config.toml
vocab_size = 217
arch = "transformer_decoder"
width = 384
activation = "gelu"
mlp_ratio = 4
fused_qkv = false
qk_norm = false
inner_norm = true
tie_embeddings = true
init = "torch_default"
steps = 13900
decay_fraction = 0.4
final_lr_fraction = 0.05
warmup_steps = 690
Rows from block 3, named by matrix and row number. Rows with one number belong to one neuron. Each number is 500 + 25 x the weight over the matrix's rms, rounded and kept within 0 to 999. All counts start at 0. Numbers have three digits each.
# fc1: MLP up (model.blocks.3.mlp.fc1.weight, 1536x384), inputs 288-335
# fc2: MLP down (model.blocks.3.mlp.fc2.weight, 384x1536, transposed), outputs 288-335
fc1.386:510515524509521464501504499449478515486520508473452522500500501511530430535525505471526508508484477488518476488471449520513517469515504452483522
fc1.387:503464464464518493469514512456509514479493491511565502521493516479468536500512513503505508490504471519491474537508485512507512478495511548490538
fc1.388:537483539531545469462503488526502482578508511516545487480513480470482454526523529511493519483508469545505429475466514510460479479486472507481520
fc1.389:529504524508496451480506530536498509521496472510455498485474567521489454496496551543500498495503507504515517518494482468501480496479477517497492
fc1.390:476490517454494500516499511489531494485484490497484474463477480503509475497458483487502485507512459536476511502521495473521505489510487496486495
fc1.391:529509513489519508505545495519470502470478474500565498481483512492478438477503521502521497444486479528464496458459495494556489541549551511470504
fc1.392:474494498467509476508492507526504495513472486516511474525476527450533446508496496512533434462481509500469456501483504520514492486494518501497506
fc1.393:541516441495487497490471528467480494560496526528491473529500550482453501485538519503496478497506514534461461451538496518480505492535489487532480
fc1.394:498478530522520488504530513526519496438498517495512507520441527485515518497467486475512501453567470543515468492515536458521536501528540488482473
fc1.395:529502501487505472478480490482513476496465527527451496454530482476523481541529468472509505510531531518520514525474491493499499477559498499458492
fc1.396:515508495498494516482487482514473453520469514516502511461499540458497518520487482514512529490546481513548487484506505496544500470500512506484498
fc1.397:468537518526515467469516461528475494514472488497520504487450525493478473507474475447509509493528534486495495537465475514504523500517489531484486
fc1.398:491540502537507508504497509472466494476535496527464506506512497512500489485508514475503522525505488502525478516496516463490508528480487487466512
fc1.399:470491485481473466543475470434500488505469507477498480486453502498440531487498489471504503512530506513490490437516528505472484489473521491502504
fc1.400:527517506546513498549534486470505487492499480528480496478499503515453495480556519515524528487493528498464494498507474481530512490501528503475476
fc1.401:480491480455491490415506483524461495502529517502515458497510491472500491521516503476472534465501526488492492525510484489477465495555516514461515
fc1.402:492457457536498478485478453492502513513478534508495507499499526480487538488561481535493509495469485492534535463502519529502527488485457534476516
fc1.403:488473522553497499534539478498511451537565521503530495537435513528474507496480410491481552525493527501492542537493542541525491493508504490493505
fc1.404:503464456518516497466540523505510484440461530484507519509514450483533513487470511523515524485514487483489487516505468536477540473507502516474505
fc1.405:457489490517534487529513469518503525451500517522513533487552508484500506497523505488516515541521491503527514438521525500489532521492558488507531
fc1.406:484506474511570443491551538488534495492484500477512529436491501491518499476501526509485480510523478502456488520539542519531497513524501514511475
fc1.407:495502563509520475502544475501529430501516450506499491500522482529480499539517521500549481522484528480470462517511492465509491519465528497485541
fc1.408:522529544522507496474513474473509502476503533480486499497461496522502458516468508474511481490479469499522487461495502495498492524501479478470498
fc1.409:516479488499527522488543511478506489478500517526494513481505518526493523438510486487540471503509502509492485501500526465486484530481512486514508
fc1.410:494534483521504487504503504562524476478514457530502501543509517490475494505505502477547480535513492489446527474472499526531525473475528532479507
fc1.411:496476507516498482472488484516534531524504513507484511512521538448483493513506494472498510509505544457490504527499501489484541457482510515515505
fc1.412:513521485515538517485510536490482537499523521547496510492490494509541523534489532528500517488487472462483473503447483507483463493495463498506495
fc1.413:481548475496537489485526514504563472527496482466444435518546476475462538525515473509512476509502490471466515454485544495533478547487532510498489
fc1.414:472470494506490500484492494491508531468467484453522452526490522491471499516493482490526522506531520511533467509509588444488503459482530518478471
fc1.415:498524478503515482490518506491500512476462510491516485512487510500458476517571496501509439466497469465544453501491524464460523494474483516531515
fc1.416:469527457473516486552488529500504476507513533487489504489502497478474494443488479494493510514523498493503537508456541439442540528479488535504526
fc1.417:520509514498479495481513487464492521526506524491510545492491511523470473520497522465499494506525533474486535499468481497487458491479471517523508
fc1.418:491467499497521512464512511514505523512511492539527506527495479493495492485509502461518518492465529516488501494484468518506546468520527500498549
fc1.419:529510506493489525509526510490524529520484521495455485459541505532506470501487487516494505504470507509509492461538511514540506446493499476483546
fc1.420:484473485544488533522499484489480480550497509491508505503534483478502509525506469496548520471528467461488525516505496490471500494521481528488498
fc1.421:528501494525530492518499509504499498475510525461485518508528505540493498473466437497511500524493517518428503499476537490527541524500479505518539
fc1.422:483488492487515478539488507530539502504497489503477559481480451511479492522492546486493524512490511523479492493530467493473452524507518532503533
fc1.423:482460473510523524479472500451526488535486493487495509505484504463485541488500506512534488481537539459508520533502515509526519502526513532450505
fc1.424:501471456513489493501503471467552500490492501473501491494517483536523519532465507450458504513460497496515564518505514490476497496472495491490457
fc1.425:541483476509516499518517509496499512511523518528426558455505557479463451469482477488520501494477539448478475474527480537574531464532486550507507
fc1.426:474497465470493481425434498473503505469494508479482517497458504546504503502504499480476528490488536517519554514502527437545545498529518519476524
fc1.427:498505456528465480508518517585530501479512471522499486514496490531540474542542479551460538522571489483473523520546439518492496482477481470485506
fc1.428:462511496455502461508459514487519510481513457502495486515491493545486425533490541511486503488488446442476474520481559467461554539507449513463506
fc1.429:529469515487558486495507489503501491491504495507521516517473532449494517481536524481478499530477476458490524497497503501480502494498514459516534
fc1.430:499503516494529488507503521503502528523473489526487504504534486490512531528514531501521536499476524490496472498457477475537495503518495504536540
fc1.431:547495519485508470532524500511454460453510505483475497508512463490438487497488537486540490523471503527529515521504485482432516479493508484470493
fc1.432:526479523484487492426496488515505487505496513516530498492517498505503496502485514448514540474522553446503455478466483512516440495457502508480486
fc1.433:500506539537481459492485506487522519565503494543510452469472499522497493473477429523487501513527519489510510450467519545524532481511516459461515
fc1.434:473512465519521514491487527532512477516568507502455512492509502475491541446495475473503498476493492491508481499530501497479515470524479515497476
fc1.435:483506485535540535493496470478492494500500471511503431540508485472541475563496502482493523522548527505507469474500486461518467481446508503499562
fc1.436:521441482492529511474496495491506525531501469507467465524496522482522491488515462497527549509466484491457476516492454445523500490539487500485550
fc1.437:488511508530505501484498499476472471519493493514503492494466497477529498485505503497537506524486505525519460496505513501523489498481508497529466
fc1.438:528463524479479543517493501560554556459521499450477465477520507496520551475462511504476534506487497505473475556519494504522501503509488536528487
fc1.439:517515482468534518533491470469537462531544508482494493469523538503461470492476507499463480520511530498521566549494541550492484541528503501489484
fc1.440:494512497521505512485504463543471489488504485481490506494480488514460488510505507507502531531482495494468497467495519527520507497520472474455472
fc1.441:568484562496500432520515517497507465460493591477444453503510436517487537513584519528493495502486479534530485524497525513509475439498525516497462
fc1.442:490564490464501492511484503504451464499497502499478474466502481522490462504498490514517470473505469504495496469514486488480481483516447508512452
fc1.443:496490511509509537504485503469480510497535468480486501504508526488503503489480524493500480515489523495529536497525499492507471501478510511508504
fc1.444:472512518480481502503558530513535479515487445516467439479471519481498476463441485520494489474493503468480486442472521531474545513467511489510499
fc2.386:527530518523454446519480489522481470529515511509512479459537508508513529514521521466485557516530543455460507478491489483474495506456525524506486
fc2.387:444548502520527476585459525543523456532510478456468494525522553515477526536498437491547523534532497488507509501479519521485479475450501502520452
fc2.388:445531512483532506507512530474499486465482520488455473501514469523514503578496516504491502511476565494479539493477478493496519516515522520522524
fc2.389:486446498455502541489491492508511451545472500496538555507503454474514503497533509514498529481535527487502470528506542531514452480485524517476492
fc2.390:487475487492516501496521439512468479542467512498508515489492539484479453448506513524486528472523496509481492494497474492482462509502529447510493
fc2.391:483497503484497513471477483502472550510507512514490505518521450469473500504467514516483509547478551506491514513510480533465467481486486479510483
fc2.392:537475485521488560490482521479509507514454547510530514479513477550502511510480549541505516521489457532516466492512534510509468464490521512491519
fc2.393:499452580509513507540490489505493525443486527508519525531509468556511520478504461509488509502532475472487493489469535479508437498473483496515510
fc2.394:478534464504500482508513482491509517495517560486543489482490508517496492506461502497494497489446470478500499488516501530529501501484507474481509
fc2.395:486511490487504511530533493510524489507532510508512535517459512479496556489504548513482491469453495497541489532449498530527474481450480477500497
fc2.396:505491523543532489498552555479493516470538457492485487519491473525479500464514520507502496536498511511500460556535567541505518527560485539432496
fc2.397:540535478529518507518520520489458486489499475510516451517489515518501489438445496526493478458470452532492478484522532485505492498460549464534498
fc2.398:506498495499479504521532501478520503480504496491536506486455492485536477515488547519510512553479512513486487503475513473524484494508518490512506
fc2.399:481512524514475527482466442481454520498522500495488491447497495539529508503512568486528485496498526471511511506506519509522503517484512499497454
fc2.400:501476505528477473482527518492503487487464510449517508508487492483504508493475454480484496517493527511487494508470449510510538515514537501482515
fc2.401:497521454517568476512524476513518525526464486502510482530481536479482561498480534504502536541513479471471469482512507536554521515452459512552498
fc2.402:564513535519514488514570526484507504513502541497500518518490531478455511457491503484497503476493476523490464537506478472499510472529477498488485
fc2.403:473514462493545477493511548513506464469553460483506480528524505517492528534488500503498483546481528477520494488534533502453530470518502530516437
fc2.404:500500536484506544515532490481458494472472526459460535507525505479468453484521499449486496507493498512509505512488503521485497513452503487495465
fc2.405:481492503495484477474474469471521568569464491530504497491461541468476519445522458455542502459517524486519552524448430519470523525484490507493473
fc2.406:518463538495508489522489501479507546503497453505511494512491530491516469473470499495466498496484489490486503492489482491501525507446480511489503
fc2.407:502503488489510500460538515502522503496495496503469506481516492524505497496468512529506518491482508493489505514515494475517488501509468535485482
fc2.408:512489526570520512506497511484488483493500519521500536561491465523507489520481509521459494503518491488490496445440506506475505503471513492488489
fc2.409:496504495504514495488470509495512500518483480498494521532491483517498527527502487536481470493487549449537501490490479498547495523459502525490503
fc2.410:482518474520490457494506531460513516431500463534511520508525502488512509532487486523475526453454509504433558540520496468476495502516537485501502
fc2.411:512516495490498495466479547490479476466516464477505505495481509536510495495487469491528489474479520488504509499470473520521478462488522506521501
fc2.412:527508552537475527492513435491498507545508502501489524519496466499509509524491477486485489494520485507494480473501481475488513534472461491489512
fc2.413:520466483505527519447518459435440496525524488479518495523474484506509474459499519511508512479524471522540504513485491508468506454474524541469491
fc2.414:534496468483525437455472505515514481506493469484518544524476482482511496538508472485512544480454490443518463464525506527500480492525494462537499
fc2.415:487482499507474486506499513505518534540488503507512524494462521457529463506535516451529531499479506542521499479465491518515474458501516508444486
fc2.416:529487472505507502501495535526455469508509519500541565480536476492487538479500539491511491528460479466530503506512471543526523511492518537462483
fc2.417:471494474501508438516497493522505458444519511489541502481543490483510526472487488542516531496514482494517543485548517521496504555495473464477478
fc2.418:467486502454522517537498567541495462509498484516546511487541529516498537506517462527495448493521549531454529487498513540500486516518504519516509
fc2.419:514505508518516504527472457497486507516466495515469519525494496456484531540509486508541518514516481465504496507473522470539464518497477490508478
fc2.420:518548517484526490507508495515487483479459522513497468452495499477506496526473502468479495474450517477471484518484509503463501490467515508511470
fc2.421:535459519522476497494491496574497480518514478477519530502486511534534516517494540518506495501462525490503564499504533495484512468472477506506471
fc2.422:511510503472504496476511500498470495506491506476516489544464507523495484484491477489533481476504505538517522477501515506514460508545494472544482
fc2.423:496539511515466499545510500519471511503496467465489532505490503482461497471521488476506552459509558490496528498465453513464440521502517464537486
fc2.424:477523507520507489518522499505401545533530514493481492497462481550471505491531520510499461468496525502477510498469527479490497514506507496474494
fc2.425:511489497470530506510468509489504515483505515521479510497523484468528531505544544490518477501496495511552473493471474520506489509486514491467499
fc2.426:489534487528529526525457548469507514538499487421506459489525471539502467471496482494464473530506483509486524450510526501476491468472489524535536
fc2.427:487455525489515477463473496498466501520448478487527486469498512536533524505520511502477487492503495509482464482529498469477473521492520488513468
fc2.428:503482502542465486508492503522456532463492551535445494523508542469511536459548460477482510493499479502523504507435460476524509508490552483462473
fc2.429:511508487465478522522484468481512505453488494517490504530468481509548472507506499529495525487471450531499442525460528489460514507461496479479514
fc2.430:515441509538476517496470474486546512522492484524487482503547508475504517458505470552564477510512481571480506506510484473522494475529520489497488
fc2.431:492488503510466513511507520514461494504530523536530501541480492517546476487506567499527473487475499527482487526536506470539485499466491521514535
fc2.432:518570554470489486573485557497468502525509447511466521471492492509419529562467515493512510527533441598534514492506536477507507506492464466525507
fc2.433:512486453467519475517465503517478522494492502505521535452532503522509421450437449452463494501436519486507509532470496476482474514527473550491500
fc2.434:485512462457484521478485478457519477537463518496508467473542526456469488525542509537515507498503492527457504517505475483492553541496501519521465
fc2.435:422476493495499503474507519505505476552474506472527525489505526544482462495560514500472511452470471498460534476514481535491552512495492499500445
fc2.436:483442531485505499524482511499497501500549509522525541477497511504513481511538420513529489470509459506508522467542490491491465477516481532539521
fc2.437:478491506458531474509481523497534509485474520486501495524484511495498496506509519496483514515512497503521480504499527504493530485537484487500483
fc2.438:487474507466512499465494475469478488501525502516535486505530505478537523531517504518500489532537533501482492504523485541524481504498511512457468
fc2.439:465517473507525503468490516480464544542525453513488521500534508449530541500522485526544492457502529499462482488524447517499504512490507473502509
fc2.440:528465475485530481503515503480487491482509484493497512516506518500508490526531536461495503512536488537496494496514549503514521514507505500509472
fc2.441:478523498479565496469504496490462479526539483478484512531510510471576459470536472429447495528465549496492466470484465542440478517469519488511461
fc2.442:512512502463512483487506492530495530509512511499516487469492496519499473524516558493517528479514483501509521488527481502512511483500524473500537
fc2.443:507497494524513524515520500494500485522476496489485503505480483501487505479492501486494505501505505526493479485499493509516491473510493504514513
fc2.444:499515472451521502550518459490506460486477527504538512502512464467506486470508494450541504450511477501514532482508497462486525490498497540490445