Weights of a small autoregressive pixel model: norm layernorm.
Rows from block 2 of a small autoregressive pixel model, named by matrix and row number. Rows with one number belong to one neuron. Each number is 128 + 24 x the weight over its row's rms, rounded and kept within 0 to 255. All counts start at 0. Numbers have three digits each. After the name is the row's rms in percent of the matrix's.
After each neuron's rows are labels from the 100 images, of 14976, where the neuron reaches its highest value: "responds to" is what is common among them. Only what is clearly more common there than usual is listed. The data: microscope photos of single blood and bone marrow cells.
# fc1: MLP up (model.blocks.2.mlp.fc1.weight, 1536x384), inputs 96-191
# fc2: MLP down (model.blocks.2.mlp.fc2.weight, 384x1536, transposed), outputs 96-191

fc1.171 088:101156121134123130133162199124139150129125103093112129137117119156126087098145105133123106148106156145108162178150103127126151104076122106091098107142101110098123107124136112105152135148104125101124154151132136159154142122090092158096120137104091166116161106113136118077144148112124090143
fc2.171 094:122098101109131104103108098085133111164126128123154143130113121095123149108121131157134099123130090170112086145122133118163147147134122100179143136116150152131152147146140123136056094105154142085131134117114112141091076139204103103123122153137127134090121181078117111143111114141130100080
responds to: cell type: segmented neutrophil

fc1.544 087:168069125138142095142137083127126177141102121156123139133125133086149111135120121127124118140139122124120174135100147146130127161121146143128135110109141116106145126073124118085118152131106124093096173138144178129093158160123114109127122114119131141148119140139135083138129112099079104181
fc2.544 092:111094091168116167116115137129156112080143111134124087078118154146118156134115128070107159108107160132123096134144116147101116120114141115083127117134150108122089128141161139169113129106145126156114128126129091110108124080094119088167133153125119135156160148149107166114165163135149112110
responds to: cell type: artefact

fc1.599 103:137131130115106131120152150098131123141098137110099107106137108179137146138115095144135131117151141118161096158128139149120146125075105145118146118139145097107146136155139101131078130119108092145115126126097100101157169128153137110105114161119143083124150145107109138103159166124124081121
fc2.599 099:121121141099126176146126119101075139144159137132121144088125098109153103106208094161130117114078110125146122104143128118130116114160078137114148190103156183121135110125167107108135112129099180106149136180100135108133141062165099106105131132108134129125106128123149117135128097128118143153
responds to: cell type: erythroblast

fc1.191 084:134083157132132128114161123109111145129138134097148140077114128129134142152132107150142082112173132198143144121120147132133125125093120128149130158123103090122124152134125115131118145077140148140143131176092131110149140115153091121117109104150119132107117135112158133103117123134128134100
fc2.191 076:113113190138132121108160139101096111113081120164120143127150116116118120149123117077149133107130127093144113126131161104131161151140112110137127128145148097115137188078165130089112157134141127133137086104093127132190158147195109159161125130091077092131086107179103154140102121154145135075
responds to: cell type: erythroblast

fc1.116 092:135147132151161102142147147148141139149132163142138142104118182176118124148124141121182141108094105106122179160132114145159117139111100115109133143137174139129103165117104120099107146187122138138106094091124124119109108107165136105133122125078131124149118122164137105149137126135154067158
fc2.116 094:120077134135124140103131151116139125113108119133106116119139166103154169093109129135134115133125130187139093117164152074114106130149138182149088127150139104102148111113155173134154129120141187105116112131134113087128070135139099176118091144139144139161128126123104112110112120133150165188
responds to: smear: peripheral blood; cell type: myeloblast; cell type: artefact

fc1.202 100:081080106116112118147098133141153147150121142119145126138127137153151154195099107196159131160121096169119087124061127137139178155090129115105154134110110103119145086136144113161121116108065071177123107156157109130105149157155118157135133128117104118145142069159119130148128127113150171113
fc2.202 098:093110099120105140137137102154130155101139091139112103123127126114105185123124176133133129096183138137108113141139112097107137102117145135158092140150112094118124133098153121130113065152119144113126153112127129108131107137171131108079099098166135109095124110118161122132090118129125149144
responds to: cell type: erythroblast

fc1.463 107:161118137103185102171125174109108179122128107141143167104125154160080136093143164162147122135124102120140131166107111169162132140102126096111167126171098144069150118146106168141149183084118109139130092149113161155128149104101134152108142126103131115128100123142088139131099154098097138120
fc2.463 104:118157110167124100115137107144151190110099132131127156154122087138113128114116148120153151155095158096122181145148105172106122152136098113125092139148080150130084171153111158130136173116110107124104094131139139090156130146115123092150140135113167134128133101103173145157112163106143117124
responds to: cell type: erythroblast

fc1.691 122:128173170131159108126080086112123114104126109142160131123175158091132137119150088121120152193122172145134162135163151116101123157144137108096104129123142120107151147101157165142114128130112129121119091109132100140089149142156134115098072106113073104143159145123108138107155127174121123137
fc2.691 104:128126105123102139160136142171098120137106123149141115100123118143138094123098093147133154119101122143117109162123152125107135108161142139160132104145125181120120124134139153137162164110116111129095166121102105117148164159153120187128151104133202120115158115121152144152130104090182166140
responds to: smear: peripheral blood; cell type: segmented neutrophil

fc1.205 111:148122162086178135147122138138102121133141143093104091117122121113115148133142127166163134118172104163085096115126143139138155092140114147132089115133093119102130080099128126130086130166157164140102139125152141126130117139107111120111139112143106147152085121168136114126126174116122144126
fc2.205 114:128137107144119089106119088143135058092106168148132150135121134113137103088098114072125107130112125170162137085134086144151120162135148123138152134130143104150140133174136136154147094093113095138154120121134118121102155158157150169104117147134145165112158134112148159146144107135165100096
responds to: cell type: segmented neutrophil; smear: peripheral blood

fc1.201 088:109135132111110092122103117162109117097125076135133114088097130121139083130120100131121196135135140122121108125135143142119115162142189152137141138119157163105102131117116155140152115122145124163155119147109108111109145126141100079139150106142144136122132112159106122104113160124131079132
fc2.201 079:108087124120138171131125090110142164134144128108142141115097111161098145070139149126102156128157137170145135119164136121116097125122166151136167185093137115165140087145169173106129129131127163129116137098117121091136141108211086114088115101120135136126107101164094135138148139111114094126
responds to: smear: peripheral blood

fc1.160 097:145062120119149094103135135119177132065119128151130116123110149126157132122091101098128130130106133076097142124099136107154121128127149115144132145141155117115135152125150113127127143153161128144106108118141139129112117117158125136127088148164105149112186126125116144139136141130158115110
fc2.160 093:163138098117119141169097107132138183096136105154112115135134143171111077135149128146197070124156093138143119132087158109142094103106149165113146129094132144107158085123126184165131119084110123135114144163145112158113140110163141108113132123127145107121099180132111126116144090137139169152
responds to: cell type: segmented neutrophil

fc1.533 097:121139132114171139175118126138105137117128086123131109120155106172128112128083151118111133145134136096113136157161149147192116158116152111072101090156132119160138156121106122173107132142056095096132105142104117109132151099129130099158067148153131120123124111140143137061136127140146152137
fc2.533 104:089096084158137117139124168085115158172130142153144151126147165123142107102180083121140144137129096166138156159105112121122143107108121129140144172111164138134163125141094112138131140100157135071076157187115173144164153138108152150125139096092120173114158165121144132091144165086116137121
responds to: cell type: artefact

fc1.33 091:106118085144140113121148090137121088063115126167121124111126109129102164118139182109140141115126120119106152151123178116145102133124115107127130120151119137081122156127125130141139132122115134133117136128157158125136128104138128159153104139096152121114128145091112132092140132108108114140
fc2.33 090:137133133120101092126117145122161122121118116174104118140167139150101078109154111121144126124102131160118139129140093092174178170161128137134143096099098157120142169149119131097131063121126147108135151100157104126157143104139089119129151153159138125131142167101100145097136159145110135119
responds to: smear: peripheral blood

fc1.627 107:117158155109080135147124172119132150134157143116154066147116144133127136152133203125128115136145116100091122152143081146145162079172122130166120119115112135123100119143124137100091130148069158129112123114120079108097127128128120114112126153146110107150093156160123122089128134109143103154
fc2.627 104:132158118165131160140132092094090152094105129143142117147193119132153126143161138119170145120130132152100116105087125144167126140155136119134177113115107145107172103137148127186139115120141099102107107160144128098119102125094117150089121127128139170152113128122153113125149115111144137100
responds to: smear: peripheral blood

fc1.355 110:124103138132115119135130199173098122142084087078143158110105147161145150150138121168099113093107151135165090113135138125116135188116143122102184127116133154135120141105156117123108140124113134151086092105158163146124161161146148103121167152139158141142128112127127130140147119150143142184
fc2.355 105:117133098130125125150128139133146082143168150140138128145128126117121064115150190133167119165128122134184137148123125137160124118109154136117126118198111122119144116162133130137094109086104110100139183105110056112133117131115128130169118103115166133115119144133142152135100128134146100122
responds to: cell type: erythroblast

fc1.604 096:117111125140114128121129098143121117140151136162111119064141119135148141091086100155097134129118136136141141090133162128098146124145143147161089141128137137157134165091109133176111179137126102105114119087116105142138144122105123131149059110105129115135128121162167126114138102118119166127
fc2.604 085:131102158137131161098172162113102130150079159123098133134122186136087170122155124108146089089128093092122141131135156119093104141124156119109129092109119108086125127086164145151174170109128085174162127178141163107136140104163153117155138096160177111127125132145114112138135082141091077129
responds to: cell type: erythroblast

fc1.448 118:133122150135119128086127113099130107114138146089112157120110095110164136163104140148159134118128107130121099111114059155118110105113117106136115128079111114139086117134151065097118156108116166097168134118112115154229124124137135116104081136093103080120142126129154134087136122147136136137
fc2.448 105:086150100137139125127137140137128093152125144108106140176162089118100050138127134143132164142114116127102106148137110124108139120176115117140134125157081143109164097095114103170125151133150173139144115110142084094153098136146129098172183102148159149105160123140099194130117176123148145083
responds to: cell type: erythroblast

fc1.434 102:150138134092070112111145155148104163105118139162162131123168133128144107165090102126110172090170090153110090123117175144108102129137126123151112162130112068124112103155132135087096115112138134086125115128148159177126148160150102169135139113119165134107115115114124079135141105109111153097
fc2.434 111:131099121126095107178096123132092103103157124064124124128105146127072132124139111112116127128125131098128134117153105148155143166163165133115192150118153132133134148114131120110164140131116093146102118122125117125092084176113157089147094114124121143093165104090162098133145125143114168153
responds to: smear: peripheral blood

fc1.28 100:117122138146087080119165141111144119117116135123126137100080101142143143125110131160177125122157093129143109127135109141089117143127109156101120162111119149088131108094151113156135151156064113104113119092142134142123114163157148077131160091122142108148125092124167121127145140147109099121
fc2.28 097:098128099164126077137188155112123135161160120154139116196122128122112097160132116159160146153116122152083101133124128129126122096134126131107162159146143082123128154104104125168069137147092128126134124106086103106142109120138122147128158078125138103140135143127141144110147142109159124123
responds to: cell type: erythroblast

fc1.108 125:135141124144094105107168101113118115150148148075057137101110120145124150064090089122115146145129099092153118082109111132142155159117097142148149129093129141133107116154124128123114179126086120119114150115142128146153125135130110100109112143123111108108111154100122139136146151117102130133
fc2.108 125:120114115117133179133104188124121148073116147176114130136076077140117156146118143160132132131139110124136061141127110148128153078109105147123135097144170128100154138138132118097139151107105135157163090169078089098131138118151115099124101112112162158117148114124141161150127109151165097112
responds to: cell type: erythroblast

fc1.1 076:106114136104131101144128126104121133144157143082133153144118092136140142122107129136147094133116115128144126114156126121101138117105146105128127123137130133168144109152159121177152172138106152099110115132143136127144105118102187114129136133102132102141141148128139135102104142139111074107
fc2.1 088:123115125140143120076109143134122117097119137143107094126127114123120118154128089120124179135110119202066122132079106123093147092128092131157105136112120112085111105138137132126111138110093150164153099142095097129079119124120092122134146132109115126122163125124122135088140148140134121122
responds to: cell type: erythroblast

fc1.52 092:100135149152133098137127112086083128132124106145094112118094167127107155114127153083112108082127137144136187132135130125103072125131128076153110141124090127105092130132131114136128144146122104147127154110117132097103104165143127101104141148119091151175130079143169124147159118142136134131
fc2.52 094:180122116085092151103104116144125122106092152152137097164148078120112096163174130120123095114121134140144098131099075154152087111140123135130147126109148092147176098168103132124146124139124128115126163138133163166145090135148153136121140175144135126102130104128111139118133156130066131109
responds to: cell type: artefact

fc1.442 092:121101143142059127153164071122138156138113095147145107145151122147126176149101085140176115119115177100151111148110129139167138139138137125151145125098092155152110164131144142130133134124106106156149116142147109114108166128121133107155128122158136137139151137104147113126107103157124131136
fc2.442 102:134185108119142118165099115109128142168120161098164128120101092097127076159096122126111128085164092147101163097085109132136112139113154104154103153128169092106134117128146146140151078098133155142128158122124161164068120110096119103102181122109140076158134084131122121143109134116093128138
responds to: cell type: erythroblast

fc1.222 100:088125104161106129078154136107103122147137123179150169146106101173118144124150127134126102157124106127132137183125149137161145126168114149079145121121096108157121098137140101173095117138112142116123135076137158098122095083114141104115101135104100127105122133075133126166149102123149139136
fc2.222 106:171113101126135108108159157165117130143125130123080064179097150122141120161169108131141184146126081136134120151145148128072114142137184147107119082135112120111153130151113157143137120137095135110142125172151132191173129084120099114127117150156138127104128115149148102184116112114121126091
responds to: smear: peripheral blood; cell type: eosinophil

fc1.756 097:124143100149090103143085114118103187150159140124120119108126107119160123147142141118131150156120145125134156170163107111116135115172147123163113077119115159111078145078145114139135099103140170120158138132161127182105127149190090138124155139127127152126161089123141149187136082123111121124
fc2.756 087:127093136143127114147135095079093151118136100133110103115109129104113113147103110119102166082100086138132134131093113149136122152097103147129149120122152137126129126144126145109135198129123096121113106149183156086135101117147138158142114159137118168108106135134135135154125138128134159160
responds to: smear: peripheral blood

fc1.554 114:129130143090101113148101153122130107126111099113080130140091182130132152110149179105146158135120109123118096104088137134095065101134072151131113102130131181138113145157132141097052140128137127141131160153121099132164167172132142157133148142151120174120139143125088123137128093174117113076
fc2.554 114:166139157118110079094168134125170141124118119144131150102145083156121143106109168155124139110144158111108151131120145130139127088107190133147088135140122125152168139145111103118144107099100117139135133152131117150120065091084126102094117123112084153109125134128113142137114136112113134135
responds to: cell type: artefact

fc1.144 100:126127125066110124070118113147102113122130125167118132120126137128109135087139135102098141126128134115103116093092114180125158140091107105149132126104162198144133154101108128106115163113149113170105163112122139130106113148126137096120105127148169127110056100100094133129113101120126140107
fc2.144 103:110123152109144160159184153112109133119142139153075064122075140132145120103091138089146130166147138169138162151099093104156085078100096116117119137168153128119093067110120124123115173102129164112138098109173098124135144131111141136092123128122133115140132101127151153106147134160197144120
responds to: smear: peripheral blood; cell type: platelet